Rows from block 12 of the audio encoder, named by matrix and row number. Rows with one number belong to one attention dimension. Each number is 200 + 20 x the weight over its row's rms, rounded and kept within 0 to 999. All counts start at 0. After the name is the row's rms in percent of the matrix's.
# q: attention query (encoder.blocks.12.attn.q.weight, 384x384), inputs 154-230
# k: attention key (encoder.blocks.12.attn.k.weight, 384x384), inputs 154-230
q.201,098,203,197,207,195,201,202,195,219,220,194,215,185,157,236,214,193,208,189,220,207,223,214,193,213,204,226,236,238,235,183,212,223,199,185,216,203,184,227,198,223,170,203,202,193,225,188,223,172,213,179,219,182,216,182,159,195,190,212,234,180,211,186,226,146,197,195,235,208,161,179,192,204,204,194,205,204,222
q.202,102,184,219,241,201,207,181,193,199,177,196,199,206,192,202,203,213,200,203,218,249,227,177,171,210,231,219,185,217,188,182,179,224,181,211,198,208,220,161,206,193,192,206,205,210,219,207,237,210,180,187,216,203,198,188,182,187,195,183,236,193,154,200,204,188,187,196,211,175,177,188,184,189,192,184,200,223,207
q.203,108,184,227,176,229,164,188,194,165,189,192,209,189,228,225,224,208,212,198,204,193,189,177,209,198,216,171,191,219,210,211,187,180,150,235,218,236,224,227,193,151,224,212,193,192,204,184,198,197,214,178,211,218,172,202,193,226,188,214,198,207,175,148,220,185,176,190,184,201,197,216,190,199,170,212,202,197,239
q.204,099,219,200,176,189,167,221,249,173,204,222,245,193,196,217,212,190,230,200,166,202,189,229,205,192,233,192,195,211,193,203,208,179,212,199,239,197,189,198,177,176,196,218,200,181,218,242,165,181,174,161,236,203,188,224,180,211,192,189,219,231,182,180,192,220,212,198,214,208,177,217,201,202,178,240,236,248,240
q.205,103,200,222,211,187,215,200,173,200,219,185,187,235,200,220,203,220,201,169,227,204,186,224,209,193,215,190,208,213,180,216,229,171,188,226,221,243,174,206,204,207,197,209,215,189,247,200,205,180,209,189,243,219,182,190,217,193,225,214,208,184,192,191,187,196,194,217,246,179,175,185,235,220,205,196,196,205,223
q.206,099,228,176,200,212,162,208,245,197,152,193,209,183,231,223,211,213,195,197,188,203,204,231,187,218,188,220,161,191,176,196,243,197,214,150,206,179,199,225,220,239,206,225,197,184,215,210,171,236,207,217,187,215,190,241,227,196,209,216,199,222,180,195,232,165,173,177,178,192,175,212,184,188,225,199,187,198,209
q.207,103,184,171,200,170,213,199,200,200,194,213,193,209,192,185,167,223,202,199,180,192,171,195,246,228,196,220,215,183,216,198,203,209,173,207,215,197,228,199,185,180,172,177,207,179,222,183,203,215,194,204,177,211,194,200,201,200,142,171,191,223,178,212,164,213,160,181,185,217,234,215,194,167,218,192,171,177,196
q.208,102,195,192,216,195,193,210,193,206,169,184,169,183,187,204,191,166,206,187,203,207,212,172,197,169,207,213,199,214,201,199,180,201,224,191,231,220,212,200,201,163,218,222,212,206,200,207,164,182,174,209,221,178,213,225,226,204,179,208,223,141,235,201,197,205,233,223,222,126,213,211,273,183,219,202,204,203,203
q.209,097,199,188,223,195,151,176,176,227,199,172,214,203,195,185,200,215,191,180,207,206,186,217,173,184,202,212,188,197,177,199,187,196,227,165,209,213,197,187,208,203,207,219,203,193,196,188,173,197,195,182,180,215,209,175,199,157,176,211,189,210,181,210,192,177,173,181,201,166,176,207,180,199,202,211,169,190,189
q.210,102,201,210,192,166,214,249,194,189,183,152,206,182,182,163,181,194,220,217,160,200,184,183,218,194,196,198,174,155,243,210,209,210,211,195,219,199,195,195,208,203,218,228,185,193,183,215,190,198,198,208,179,185,213,218,202,201,212,199,200,224,194,183,199,163,194,197,226,214,230,179,190,199,190,180,215,173,199
q.211,099,217,173,220,175,233,244,197,231,196,201,222,217,218,180,208,201,201,183,191,188,206,223,198,191,184,189,183,170,227,217,204,179,224,198,168,231,203,174,172,181,233,195,205,176,191,217,195,182,212,209,208,203,203,204,197,212,193,207,211,197,183,199,209,238,193,220,220,220,199,234,257,191,188,208,187,227,193
q.212,098,243,203,225,202,217,213,214,220,221,206,175,190,193,174,163,195,197,225,221,159,208,229,192,181,181,188,188,165,224,179,214,189,228,161,219,191,205,240,198,175,213,219,186,208,228,220,200,205,225,175,208,179,216,206,186,190,172,219,179,205,143,198,236,220,225,195,212,186,215,232,219,175,166,169,150,207,173
q.213,097,203,183,217,201,177,203,202,249,202,186,214,214,181,193,198,183,194,203,174,224,222,197,213,231,177,198,210,206,194,195,245,232,247,187,180,173,187,224,220,216,208,221,208,203,167,214,185,194,218,219,192,205,221,219,203,204,180,167,219,191,188,196,181,192,217,210,172,202,163,212,188,213,204,205,205,171,206
q.214,091,236,210,204,207,195,201,214,199,191,193,188,217,200,184,199,221,219,175,228,207,196,211,235,216,206,175,210,218,182,222,197,203,193,161,253,199,206,194,154,214,225,186,186,175,199,165,259,203,169,224,185,178,144,231,206,208,180,200,248,181,202,220,179,190,160,157,195,195,197,216,197,157,209,203,223,219,184
q.215,092,181,208,191,187,212,200,199,234,207,192,171,176,161,202,244,203,180,212,201,162,240,220,192,210,184,206,205,244,194,194,198,219,230,223,189,209,213,172,236,215,197,195,171,209,180,209,207,173,197,190,205,205,201,200,170,189,191,201,191,173,182,184,223,193,177,218,181,236,235,203,216,187,224,186,205,175,206
q.216,095,202,179,216,167,196,243,215,184,210,199,208,230,162,257,212,216,199,177,197,189,167,211,229,186,181,181,208,246,163,213,211,198,211,182,152,198,228,171,181,197,194,205,185,155,197,190,202,203,173,226,208,200,203,220,190,202,195,182,208,234,181,178,186,212,238,209,182,204,203,199,229,219,206,214,183,171,198
q.217,099,198,219,193,205,184,207,178,195,192,195,222,189,212,170,237,166,195,180,235,216,246,196,199,210,150,173,197,184,204,183,208,180,206,188,255,184,182,210,187,184,182,225,208,217,199,212,248,195,192,228,250,190,199,207,189,243,175,204,188,187,199,216,212,193,243,169,232,181,194,216,176,184,182,193,243,167,204
q.218,102,177,212,192,190,172,203,192,212,225,182,223,213,238,179,224,202,161,212,221,203,193,182,130,161,233,208,191,216,181,181,178,236,200,209,191,175,184,198,231,201,177,219,210,230,197,197,202,156,228,183,183,160,202,203,211,209,203,217,203,194,200,173,236,189,229,155,201,167,200,156,202,194,226,197,180,204,184
q.219,102,177,224,203,220,221,172,213,176,160,219,205,184,220,235,186,183,216,229,157,206,235,193,205,187,224,212,206,191,193,182,227,157,186,201,228,188,226,190,170,210,191,206,221,221,186,183,182,184,195,211,202,198,221,214,197,205,192,203,190,195,219,228,183,210,199,166,213,239,185,215,203,210,201,219,201,206,198
q.220,103,209,178,220,204,202,216,194,225,209,252,210,215,184,223,221,204,220,162,219,213,218,188,196,220,209,205,190,200,181,197,204,199,197,191,222,168,196,180,205,206,209,221,219,168,216,214,180,215,237,207,203,170,183,248,170,189,210,219,215,216,196,212,205,182,228,193,215,173,187,205,187,207,231,214,214,203,215
q.221,088,207,162,205,204,173,214,189,177,194,177,185,204,188,192,211,187,228,202,221,179,194,196,196,194,184,176,185,231,224,232,214,204,209,204,220,175,193,198,196,220,175,201,213,186,170,185,164,184,180,178,203,185,193,236,215,226,194,230,225,197,220,210,165,192,205,204,203,197,205,246,203,187,184,180,176,194,189
q.222,099,207,239,190,215,235,169,189,199,174,212,217,200,229,210,186,182,201,197,204,194,215,215,193,173,221,165,215,191,184,199,223,204,209,231,215,225,201,218,190,178,190,189,196,230,204,194,191,186,237,204,187,194,208,223,210,224,217,201,205,236,196,233,207,206,213,221,203,208,215,203,180,213,223,231,237,214,207
q.223,095,229,212,209,206,178,203,187,196,195,211,176,210,186,204,204,180,191,228,181,239,188,171,217,139,174,192,214,189,195,187,233,221,154,222,214,217,207,184,176,185,178,179,206,165,194,184,202,209,241,174,199,185,181,224,216,196,184,167,186,181,183,201,189,190,174,161,184,155,198,187,222,185,207,187,231,220,224
q.224,098,204,197,216,195,199,224,206,223,253,201,216,223,202,203,178,230,188,215,159,199,235,174,196,218,227,194,202,201,189,191,188,229,179,231,198,211,221,167,225,214,208,203,210,184,197,214,202,209,188,190,223,214,234,199,216,192,170,176,175,210,218,195,220,217,185,192,198,204,213,209,186,234,190,167,194,186,209
q.225,098,172,181,217,191,203,170,238,236,176,200,215,158,183,198,204,222,219,179,191,212,187,238,189,195,173,163,231,199,177,220,202,167,179,227,203,195,193,185,218,222,200,185,231,202,191,180,209,206,212,158,185,243,224,211,172,199,214,167,190,212,166,195,239,186,181,193,242,234,200,201,199,211,185,220,222,208,180
q.226,106,180,197,195,213,205,207,217,190,223,192,205,204,171,187,208,219,200,207,194,230,203,225,183,199,186,198,187,244,198,204,219,229,167,188,237,194,190,209,229,237,208,205,174,186,196,167,199,176,209,168,214,180,203,206,200,203,217,211,182,238,182,169,226,191,175,224,196,208,210,204,189,177,185,207,165,189,216
q.227,095,201,237,207,252,217,206,171,222,224,219,203,148,187,180,160,190,206,171,187,183,207,196,208,191,196,193,161,212,202,167,209,173,160,244,184,205,210,188,217,175,203,162,192,226,183,228,206,198,196,204,171,194,217,187,205,166,197,165,198,201,168,202,217,192,203,200,189,229,200,218,197,201,193,204,169,189,215
q.228,101,207,174,185,245,206,159,220,243,222,178,192,217,193,225,218,187,153,176,189,211,202,181,196,174,207,233,185,222,193,186,198,193,209,202,175,202,185,181,223,220,215,200,223,198,194,184,174,212,191,210,215,218,186,180,187,225,207,206,182,186,198,194,198,198,204,212,156,192,212,201,217,218,166,211,195,206,197
q.229,094,189,189,233,212,212,218,207,182,182,213,184,195,157,182,218,195,179,184,198,235,215,225,194,181,219,233,193,217,185,206,170,213,235,226,180,207,186,203,216,200,230,152,239,196,211,205,209,231,186,209,167,209,215,207,193,208,208,202,199,183,216,186,203,169,184,172,218,207,193,202,211,173,219,188,206,214,221
q.230,106,205,190,191,213,171,218,189,203,198,199,217,195,199,208,230,213,242,199,155,160,237,226,184,194,207,209,177,215,223,215,209,201,185,215,230,182,209,180,211,161,192,187,166,197,199,214,204,203,177,250,197,195,161,199,214,222,195,233,183,218,186,172,168,212,175,183,191,216,214,215,171,191,185,233,218,154,217
q.231,105,228,200,225,190,199,175,213,184,176,196,187,230,192,188,232,158,208,223,227,200,171,219,198,214,231,173,202,230,193,167,218,228,199,192,187,213,216,174,203,224,185,200,222,188,146,181,186,239,194,194,218,221,155,242,213,213,174,214,183,182,198,225,230,201,188,213,216,215,200,200,205,214,191,197,233,202,194
q.232,099,216,199,219,177,200,203,216,167,206,209,209,192,185,210,192,208,184,192,186,201,202,195,223,234,185,154,213,205,145,189,205,224,238,203,204,190,199,196,143,193,180,197,175,161,163,190,187,169,196,185,210,196,164,209,185,207,187,209,210,205,213,247,177,188,206,206,231,169,193,201,198,193,206,201,199,156,165
q.233,102,178,222,204,227,176,250,193,198,188,199,223,201,238,173,186,187,229,239,199,189,182,171,197,246,189,228,199,193,209,182,203,201,231,200,185,235,177,190,224,221,208,176,195,188,181,209,249,194,199,178,178,210,220,187,196,185,230,202,185,197,176,201,164,206,180,218,217,192,177,195,214,208,232,236,204,204,215
q.234,100,191,211,212,200,209,193,203,206,196,202,203,233,161,191,196,200,210,147,185,192,187,176,170,210,209,161,219,235,214,196,185,218,208,211,218,187,210,172,223,216,201,195,234,200,203,253,179,191,201,176,172,206,235,214,188,215,220,196,221,209,223,189,151,175,205,173,195,198,214,185,190,212,202,197,175,218,207
q.235,099,177,193,197,210,215,219,232,225,186,231,197,186,185,208,185,214,194,200,187,161,200,172,223,188,230,212,182,195,192,172,209,198,195,227,196,181,188,196,228,204,205,179,230,201,223,195,236,210,231,180,173,211,223,174,203,230,208,188,200,225,192,219,208,180,221,214,197,197,175,190,212,229,206,203,124,202,223
q.236,102,201,251,222,225,235,207,198,217,208,216,235,205,200,188,200,187,234,224,189,225,219,198,205,183,198,213,211,180,220,170,195,196,238,177,234,206,180,210,177,177,187,183,223,201,201,217,232,188,218,205,184,213,209,209,160,212,190,221,203,236,184,211,188,204,178,212,200,191,228,184,177,209,219,188,179,155,229
q.237,093,188,211,163,202,201,218,167,241,200,202,185,231,205,201,194,207,219,202,248,213,188,211,202,164,228,198,229,199,232,256,195,212,196,205,176,200,194,244,179,209,214,197,167,196,187,169,213,213,200,187,185,248,198,199,179,219,196,211,218,205,212,178,184,208,203,230,201,220,187,194,208,159,212,206,203,201,190
q.238,102,214,244,213,178,185,167,189,181,172,206,187,171,198,195,218,208,171,221,201,214,196,208,202,203,194,197,192,195,199,228,184,216,210,214,211,209,201,157,191,189,194,220,175,208,180,170,181,192,211,228,184,195,175,228,196,247,190,198,209,204,208,192,252,170,211,203,235,224,205,154,194,228,184,206,194,241,201
q.239,094,184,238,199,181,217,182,160,214,195,199,175,222,218,224,244,201,207,236,227,223,208,192,217,220,196,223,196,224,218,199,182,185,169,179,221,224,174,179,183,248,183,177,202,202,182,200,237,199,181,194,220,234,194,185,240,184,201,206,194,206,185,207,180,189,207,210,220,179,207,174,225,196,222,205,216,214,188
q.240,099,196,188,192,208,257,183,199,201,191,150,185,235,217,202,200,204,215,197,165,193,178,178,171,197,205,218,193,197,198,192,195,208,199,229,158,153,220,218,217,236,185,207,217,208,231,186,183,201,222,186,178,169,174,194,209,227,242,171,182,178,201,172,199,187,223,234,209,206,192,203,192,194,234,182,201,182,202
q.241,102,196,219,212,210,196,211,211,205,190,217,210,162,217,184,194,235,207,199,224,215,157,157,200,177,211,202,241,194,212,222,188,204,200,200,215,207,209,203,185,185,231,228,192,190,218,184,198,193,239,182,177,218,206,188,181,215,217,198,237,191,190,221,199,209,215,190,201,177,171,212,200,177,207,176,196,189,206
q.242,100,213,185,215,186,189,174,211,191,184,185,208,193,173,223,206,221,231,144,201,197,182,198,180,194,195,216,173,198,184,170,192,201,201,213,219,236,216,177,209,195,223,191,209,233,191,182,195,157,226,198,207,204,182,216,192,202,202,248,208,190,194,210,201,165,208,193,192,172,217,208,246,234,209,203,230,176,185
q.243,105,168,187,184,162,201,207,187,236,169,189,179,190,192,227,227,206,225,155,235,192,192,193,207,194,176,161,209,202,206,209,221,210,231,173,175,184,184,218,237,173,226,197,222,178,223,168,207,202,194,234,197,206,185,192,191,220,171,166,199,257,207,213,198,174,218,227,192,209,183,211,212,172,200,198,199,185,192
q.244,100,158,227,181,208,201,211,165,212,178,215,214,187,237,185,228,176,192,253,208,248,228,213,195,198,240,181,214,212,185,194,226,183,173,221,167,186,153,200,194,194,189,226,227,186,165,204,199,205,187,197,191,197,198,217,209,195,235,194,194,201,189,201,196,213,170,172,194,197,215,186,198,196,178,189,192,209,205
k.201,103,197,172,231,161,172,218,220,193,228,204,218,208,189,184,190,123,205,195,181,224,203,225,186,234,185,184,205,202,197,167,180,211,164,193,222,229,185,221,166,212,230,207,208,180,261,214,198,191,186,174,191,202,200,215,203,208,203,199,195,207,207,179,156,221,184,212,244,220,203,226,216,213,168,223,232,185,199
k.202,101,216,193,171,199,202,190,194,192,196,168,226,199,184,216,214,198,194,188,172,214,193,197,224,218,187,183,202,195,258,212,212,190,185,206,193,197,191,207,223,187,174,254,215,200,196,214,190,194,207,181,186,176,145,172,215,179,182,198,180,177,226,208,193,185,190,233,198,203,179,222,221,190,167,208,209,209,221
k.203,108,184,198,217,211,234,185,192,180,195,192,165,178,183,225,163,225,199,195,220,189,181,185,170,215,187,201,200,212,172,220,201,214,192,199,194,206,195,193,178,235,188,211,180,211,195,172,213,222,215,166,202,254,207,197,176,192,186,185,185,208,209,203,197,194,220,250,201,180,199,190,173,170,219,215,158,214,170
k.204,098,197,172,229,178,198,219,208,201,233,209,234,168,184,223,207,176,205,201,209,207,206,239,209,186,191,206,164,172,201,227,210,201,209,216,233,219,229,196,197,193,207,177,208,229,228,211,192,222,214,178,141,167,193,186,187,221,216,194,210,195,191,168,191,233,196,186,182,212,189,211,223,192,191,186,201,230,215
k.205,103,197,196,209,217,213,216,225,195,212,190,205,215,181,168,214,185,196,216,164,184,212,200,188,196,193,174,179,231,191,210,166,182,214,200,214,202,218,192,166,231,193,185,218,214,199,219,183,239,208,164,184,188,173,193,173,210,198,200,209,172,245,163,197,168,188,174,208,194,201,204,202,206,213,202,222,222,145
k.206,105,182,196,209,195,179,220,206,224,217,205,209,183,201,188,190,187,219,223,233,198,212,187,217,183,203,237,219,205,224,234,176,175,176,186,187,214,237,188,232,183,219,215,216,204,198,234,224,167,225,196,214,201,194,168,194,203,218,197,214,142,224,194,199,225,223,189,169,198,200,191,191,191,199,213,188,177,216
k.207,107,187,186,208,208,181,220,204,198,206,205,194,203,216,191,206,232,180,197,164,215,198,181,204,183,201,199,198,177,191,213,232,188,216,249,156,169,208,211,221,192,181,219,228,195,231,208,158,218,185,230,163,198,209,183,175,183,191,229,192,204,184,216,210,208,217,181,206,234,196,217,207,192,176,214,161,203,188
k.208,109,156,204,232,203,194,206,191,196,165,178,160,161,195,228,227,197,208,180,212,203,215,197,169,184,244,236,190,205,218,170,160,205,218,200,198,168,205,184,243,191,228,247,189,199,176,227,191,210,199,192,209,203,199,199,217,245,214,172,185,157,188,175,203,185,206,209,192,210,189,201,236,214,175,230,184,194,192
k.209,104,185,198,206,188,200,199,184,198,195,200,221,224,145,180,167,245,231,196,169,185,189,202,161,201,223,228,188,166,208,192,172,221,197,196,209,191,178,194,203,182,189,178,207,231,194,195,208,197,210,205,197,196,204,188,232,272,182,208,173,187,216,172,185,216,196,178,188,206,208,225,211,235,207,221,225,157,255
k.210,091,180,211,223,213,215,198,215,210,196,187,163,196,219,234,197,184,203,211,193,174,212,214,223,206,172,230,207,185,197,194,220,238,186,162,221,210,189,207,185,186,210,160,193,213,249,219,206,205,202,194,177,163,195,220,199,209,185,188,204,189,180,181,177,241,172,193,210,231,208,193,194,227,186,225,193,216,180
k.211,107,196,183,191,210,204,230,236,183,181,203,185,192,211,185,204,214,209,169,169,195,206,218,224,199,206,218,185,187,206,204,163,198,225,191,197,225,193,213,162,216,170,175,197,226,213,223,192,213,147,215,173,211,189,204,219,232,226,217,195,179,206,184,156,160,187,179,205,219,220,230,230,211,194,198,231,182,207
k.212,097,217,160,167,183,182,227,230,208,215,219,193,188,221,227,213,202,216,170,185,186,198,214,198,195,209,171,162,198,219,223,214,171,187,202,181,197,200,172,242,189,164,208,157,167,199,198,195,184,187,156,204,166,139,215,195,198,185,214,193,200,193,188,183,213,187,193,211,215,214,214,173,198,227,193,206,198,226
k.213,105,221,205,236,226,195,206,210,225,249,238,204,213,190,203,199,213,193,222,197,238,192,170,207,186,215,203,228,192,198,188,230,209,181,167,184,194,226,162,201,193,224,225,232,205,182,181,221,212,210,196,209,195,259,222,227,256,204,197,188,191,202,195,256,189,202,209,182,188,198,212,165,228,212,230,193,202,201
k.214,099,206,239,187,224,191,183,213,200,171,227,215,190,193,190,197,168,174,199,185,212,222,205,203,170,175,168,220,196,205,199,203,203,215,189,181,197,178,176,221,230,200,207,203,228,208,201,141,204,195,219,193,186,205,202,190,220,197,203,221,191,201,211,169,203,220,205,193,205,193,208,211,243,200,153,174,165,200
k.215,094,208,172,217,219,201,185,204,207,245,199,190,192,189,195,209,229,196,195,205,199,171,205,198,196,217,201,220,203,196,176,163,215,240,196,170,186,236,189,217,116,221,199,207,197,148,197,208,199,194,184,200,174,193,185,189,198,207,255,205,241,195,210,157,188,206,176,219,191,224,211,184,173,204,194,241,195,180
k.216,098,178,199,180,206,201,173,191,207,207,223,203,183,188,209,226,184,227,166,182,178,190,191,203,222,213,235,142,200,220,167,199,211,217,212,212,208,233,223,203,196,201,182,198,225,192,202,171,229,148,196,171,219,215,233,206,172,184,162,210,213,236,233,216,180,194,165,190,194,163,169,207,199,188,211,209,215,186
k.217,099,160,188,193,198,190,232,192,207,200,199,228,204,222,207,193,203,222,150,206,176,176,197,181,188,201,225,186,220,191,224,179,189,164,210,188,224,176,206,205,179,198,210,171,232,151,191,215,197,190,169,175,219,151,226,160,182,234,171,204,235,227,216,215,195,216,184,230,170,224,215,251,203,210,209,194,186,167
k.218,104,184,212,195,196,166,241,154,190,201,200,195,224,197,203,161,194,194,232,227,184,216,188,183,210,212,203,232,200,159,201,207,188,232,233,211,196,183,196,214,203,212,217,184,222,195,185,160,187,216,226,180,200,212,208,193,194,197,167,201,154,221,196,178,205,186,216,217,207,235,200,198,217,178,192,209,219,178
k.219,094,223,219,211,177,198,196,234,224,187,205,198,190,174,162,204,213,246,164,182,183,178,175,197,180,218,208,202,196,228,221,212,186,194,202,199,195,212,228,254,218,172,170,207,157,189,190,194,228,198,206,188,215,189,201,221,189,205,207,189,175,202,207,177,214,229,213,217,150,211,169,231,227,210,189,194,215,164
k.220,102,236,203,212,213,197,206,182,210,224,226,204,236,241,200,165,171,200,249,190,232,209,205,178,200,214,177,232,211,194,157,234,175,187,171,195,208,177,248,207,221,230,194,190,223,218,225,224,210,174,194,206,204,187,187,215,228,198,199,195,205,211,203,226,227,207,184,183,200,189,221,197,230,173,159,163,194,203
k.221,091,210,202,243,227,199,215,220,224,240,220,207,159,176,209,198,221,226,188,191,183,220,159,161,182,187,188,206,209,208,193,210,189,248,196,205,221,198,177,165,209,192,216,185,218,191,239,222,200,171,194,214,185,192,190,190,205,178,173,215,178,162,184,223,201,187,166,206,172,200,182,201,211,202,206,192,168,169
k.222,100,188,189,172,175,211,180,185,201,235,185,206,197,201,167,189,195,197,203,207,225,204,222,246,195,194,215,187,249,229,188,222,183,178,220,151,206,223,226,172,194,182,199,208,185,202,176,240,208,193,171,223,217,199,178,199,176,208,229,197,197,181,206,223,200,190,184,222,171,204,201,193,217,188,186,222,219,199
k.223,097,189,235,206,207,180,180,184,163,206,206,198,247,195,214,215,232,183,223,163,197,178,248,198,215,230,182,170,168,185,162,184,180,184,187,210,230,198,198,246,189,194,225,217,240,201,183,181,192,197,186,201,179,200,170,214,191,180,178,177,186,191,175,160,236,193,212,187,178,211,191,173,187,194,186,177,205,195
k.224,104,184,217,193,227,193,197,184,230,225,151,228,193,165,214,194,205,175,263,210,225,204,197,191,190,168,171,228,194,193,185,197,220,193,174,158,215,194,208,207,213,204,177,190,192,205,204,232,196,188,230,205,163,183,196,181,207,203,222,191,206,203,176,180,207,207,160,196,227,219,183,229,165,227,240,179,199,229
k.225,099,193,164,219,203,233,207,207,214,184,202,226,246,203,216,224,202,172,225,185,230,204,217,200,167,205,167,226,175,193,211,173,222,196,191,206,195,219,224,190,214,233,221,205,227,215,209,194,191,192,205,175,171,207,182,218,167,212,184,214,234,193,195,186,209,217,171,200,237,203,210,208,202,182,190,174,200,212
k.226,106,177,197,165,203,210,203,168,218,244,206,174,228,207,258,207,195,185,197,196,182,183,235,172,190,166,209,180,150,200,210,187,216,199,174,222,186,184,205,199,204,231,200,198,194,206,210,200,201,218,200,173,211,236,210,217,217,193,203,220,178,240,210,160,219,230,197,173,160,234,196,216,187,201,192,225,200,168
k.227,099,179,199,206,228,246,217,200,224,230,234,167,192,203,194,186,225,218,201,163,222,183,230,230,177,182,237,223,225,199,184,223,203,204,197,208,170,188,201,162,165,191,192,221,198,180,194,193,200,192,207,219,205,205,180,217,185,207,209,220,240,194,202,177,190,206,196,220,203,190,217,234,212,220,227,228,198,188
k.228,100,181,211,198,195,204,148,199,238,207,211,197,157,223,186,208,154,177,214,194,211,148,188,207,186,193,221,233,197,190,212,216,191,228,200,187,192,219,255,210,161,189,230,209,204,201,219,205,199,181,191,184,198,194,205,203,235,223,191,211,189,159,203,234,190,218,195,200,195,213,217,201,181,232,183,196,214,192
k.229,094,197,213,193,219,211,176,189,237,210,224,209,201,195,197,192,216,192,177,218,202,243,188,175,172,183,194,201,228,184,190,185,202,161,208,211,211,216,188,165,189,226,223,161,201,184,215,201,203,196,175,199,201,193,186,231,193,193,221,214,192,222,225,208,205,219,201,229,187,197,205,214,189,195,185,205,209,154
k.230,108,171,201,220,184,205,189,202,193,216,242,163,172,224,201,194,202,227,222,183,212,195,238,193,185,185,222,206,193,174,180,226,217,244,176,211,190,213,192,208,171,202,217,202,194,206,218,209,220,180,207,220,220,209,211,207,188,165,195,215,200,204,210,170,195,174,194,248,210,200,167,220,163,192,198,219,187,220
k.231,101,186,212,201,198,213,173,212,216,190,171,201,193,224,212,165,197,204,184,225,153,178,215,234,209,203,178,192,228,189,202,222,216,166,190,216,188,194,204,180,201,182,220,188,194,187,222,186,189,212,212,188,203,194,183,177,220,200,186,189,184,215,187,204,208,226,214,216,200,194,208,180,220,194,204,235,183,195
k.232,099,207,215,187,208,206,211,180,180,190,208,211,239,198,213,197,195,217,230,202,176,198,205,207,169,212,181,171,201,189,204,203,165,229,200,193,184,241,215,247,210,202,211,192,204,197,179,217,232,202,222,167,183,182,201,201,232,211,147,214,226,190,181,193,191,184,191,207,210,201,215,200,208,211,234,229,191,177
k.233,102,201,242,196,208,204,207,226,186,188,221,174,248,190,193,213,174,223,239,212,198,167,179,193,192,204,186,214,186,197,225,202,171,214,226,204,165,201,171,182,229,220,188,191,211,217,173,181,173,199,182,199,194,170,196,139,167,201,226,180,245,197,179,188,186,215,210,197,193,190,201,186,184,205,196,200,226,225
k.234,101,210,194,203,168,203,194,205,171,193,199,223,208,207,224,188,209,164,212,204,225,185,185,169,192,196,203,234,216,196,189,227,213,225,208,223,219,178,181,239,195,192,237,202,183,219,198,199,180,180,171,195,205,239,202,190,203,207,171,166,228,223,218,204,157,198,211,191,213,213,235,220,215,207,226,196,221,215
k.235,104,247,201,205,192,219,214,187,175,181,205,205,223,235,206,224,197,224,207,183,207,178,209,202,221,220,200,209,195,228,198,207,161,167,162,244,191,201,223,208,188,181,194,196,229,194,213,217,191,206,188,202,167,255,239,188,214,172,201,190,217,208,192,213,165,249,163,200,201,189,218,223,179,185,189,190,226,156
k.236,104,191,239,172,197,215,210,203,225,242,176,223,228,185,179,166,237,236,227,171,197,213,219,229,218,253,227,232,176,214,217,209,201,199,187,189,218,146,183,183,223,217,193,214,196,178,200,232,199,183,176,196,185,210,199,214,215,180,232,182,212,201,230,214,207,229,202,194,177,178,161,190,204,189,205,238,193,158
k.237,094,202,211,190,191,176,202,221,193,203,225,239,212,207,227,205,170,205,201,174,187,180,200,214,199,179,173,177,182,209,247,236,190,203,226,193,185,185,195,210,185,175,205,182,203,210,201,202,215,206,186,180,200,225,234,190,216,149,213,203,226,200,236,203,183,185,175,203,214,214,201,211,187,213,233,167,166,197
k.238,104,201,207,228,203,219,179,200,176,205,202,205,193,193,206,172,201,194,198,215,203,214,209,207,214,156,164,208,211,214,215,209,216,222,194,214,170,204,220,216,181,215,193,178,183,208,167,198,216,202,193,182,193,193,206,198,185,198,221,215,201,209,208,172,228,163,230,209,210,186,178,180,184,187,242,209,213,212
k.239,096,189,188,200,168,210,218,228,214,200,178,199,201,237,195,194,193,205,202,161,190,179,226,202,189,201,155,253,149,205,211,246,195,203,179,202,209,200,208,222,190,199,187,180,163,197,182,243,190,217,186,209,173,215,207,195,168,227,203,211,231,203,215,199,211,215,254,211,171,176,185,171,221,219,213,227,200,236
k.240,099,211,182,192,194,190,206,207,223,198,222,206,221,206,203,209,197,215,220,251,196,217,255,157,193,231,196,201,206,218,173,225,200,168,178,172,187,206,191,201,229,192,186,200,216,181,237,225,210,196,196,198,242,229,200,206,220,194,179,177,224,218,224,213,215,201,185,200,209,212,181,183,181,185,195,216,207,211
k.241,104,220,182,246,142,194,173,191,203,194,169,187,195,207,198,161,156,198,200,198,221,168,175,200,198,159,192,186,207,169,208,173,199,196,206,212,221,138,212,202,246,206,224,154,204,181,202,198,193,221,200,200,196,187,188,198,200,190,191,162,181,194,207,175,200,205,203,203,206,200,193,224,229,178,208,214,217,198
k.242,100,175,201,231,189,221,195,196,175,237,201,220,175,203,224,209,205,186,223,179,171,179,241,188,191,202,249,180,188,175,201,166,171,206,208,253,188,210,198,215,204,159,216,175,227,215,252,198,209,185,231,176,212,189,202,210,234,193,208,238,164,225,194,198,179,198,191,201,181,211,196,234,216,222,201,216,175,177
k.243,100,210,215,191,209,195,207,192,218,215,214,186,177,229,241,198,189,200,197,170,208,230,178,188,198,197,205,218,219,196,238,218,185,207,197,194,188,204,168,207,191,230,238,242,216,221,187,176,220,143,204,216,209,214,226,215,175,216,178,204,195,212,183,217,186,225,209,187,182,170,205,218,232,214,211,200,192,219
k.244,099,193,171,240,212,187,219,234,205,177,189,190,219,216,210,190,192,185,225,198,226,165,210,183,182,190,181,176,197,211,226,248,202,226,249,165,217,189,170,199,217,200,186,179,180,182,181,201,206,213,212,226,176,203,194,209,184,217,204,171,172,193,183,204,235,198,194,177,204,180,215,229,154,193,177,233,225,205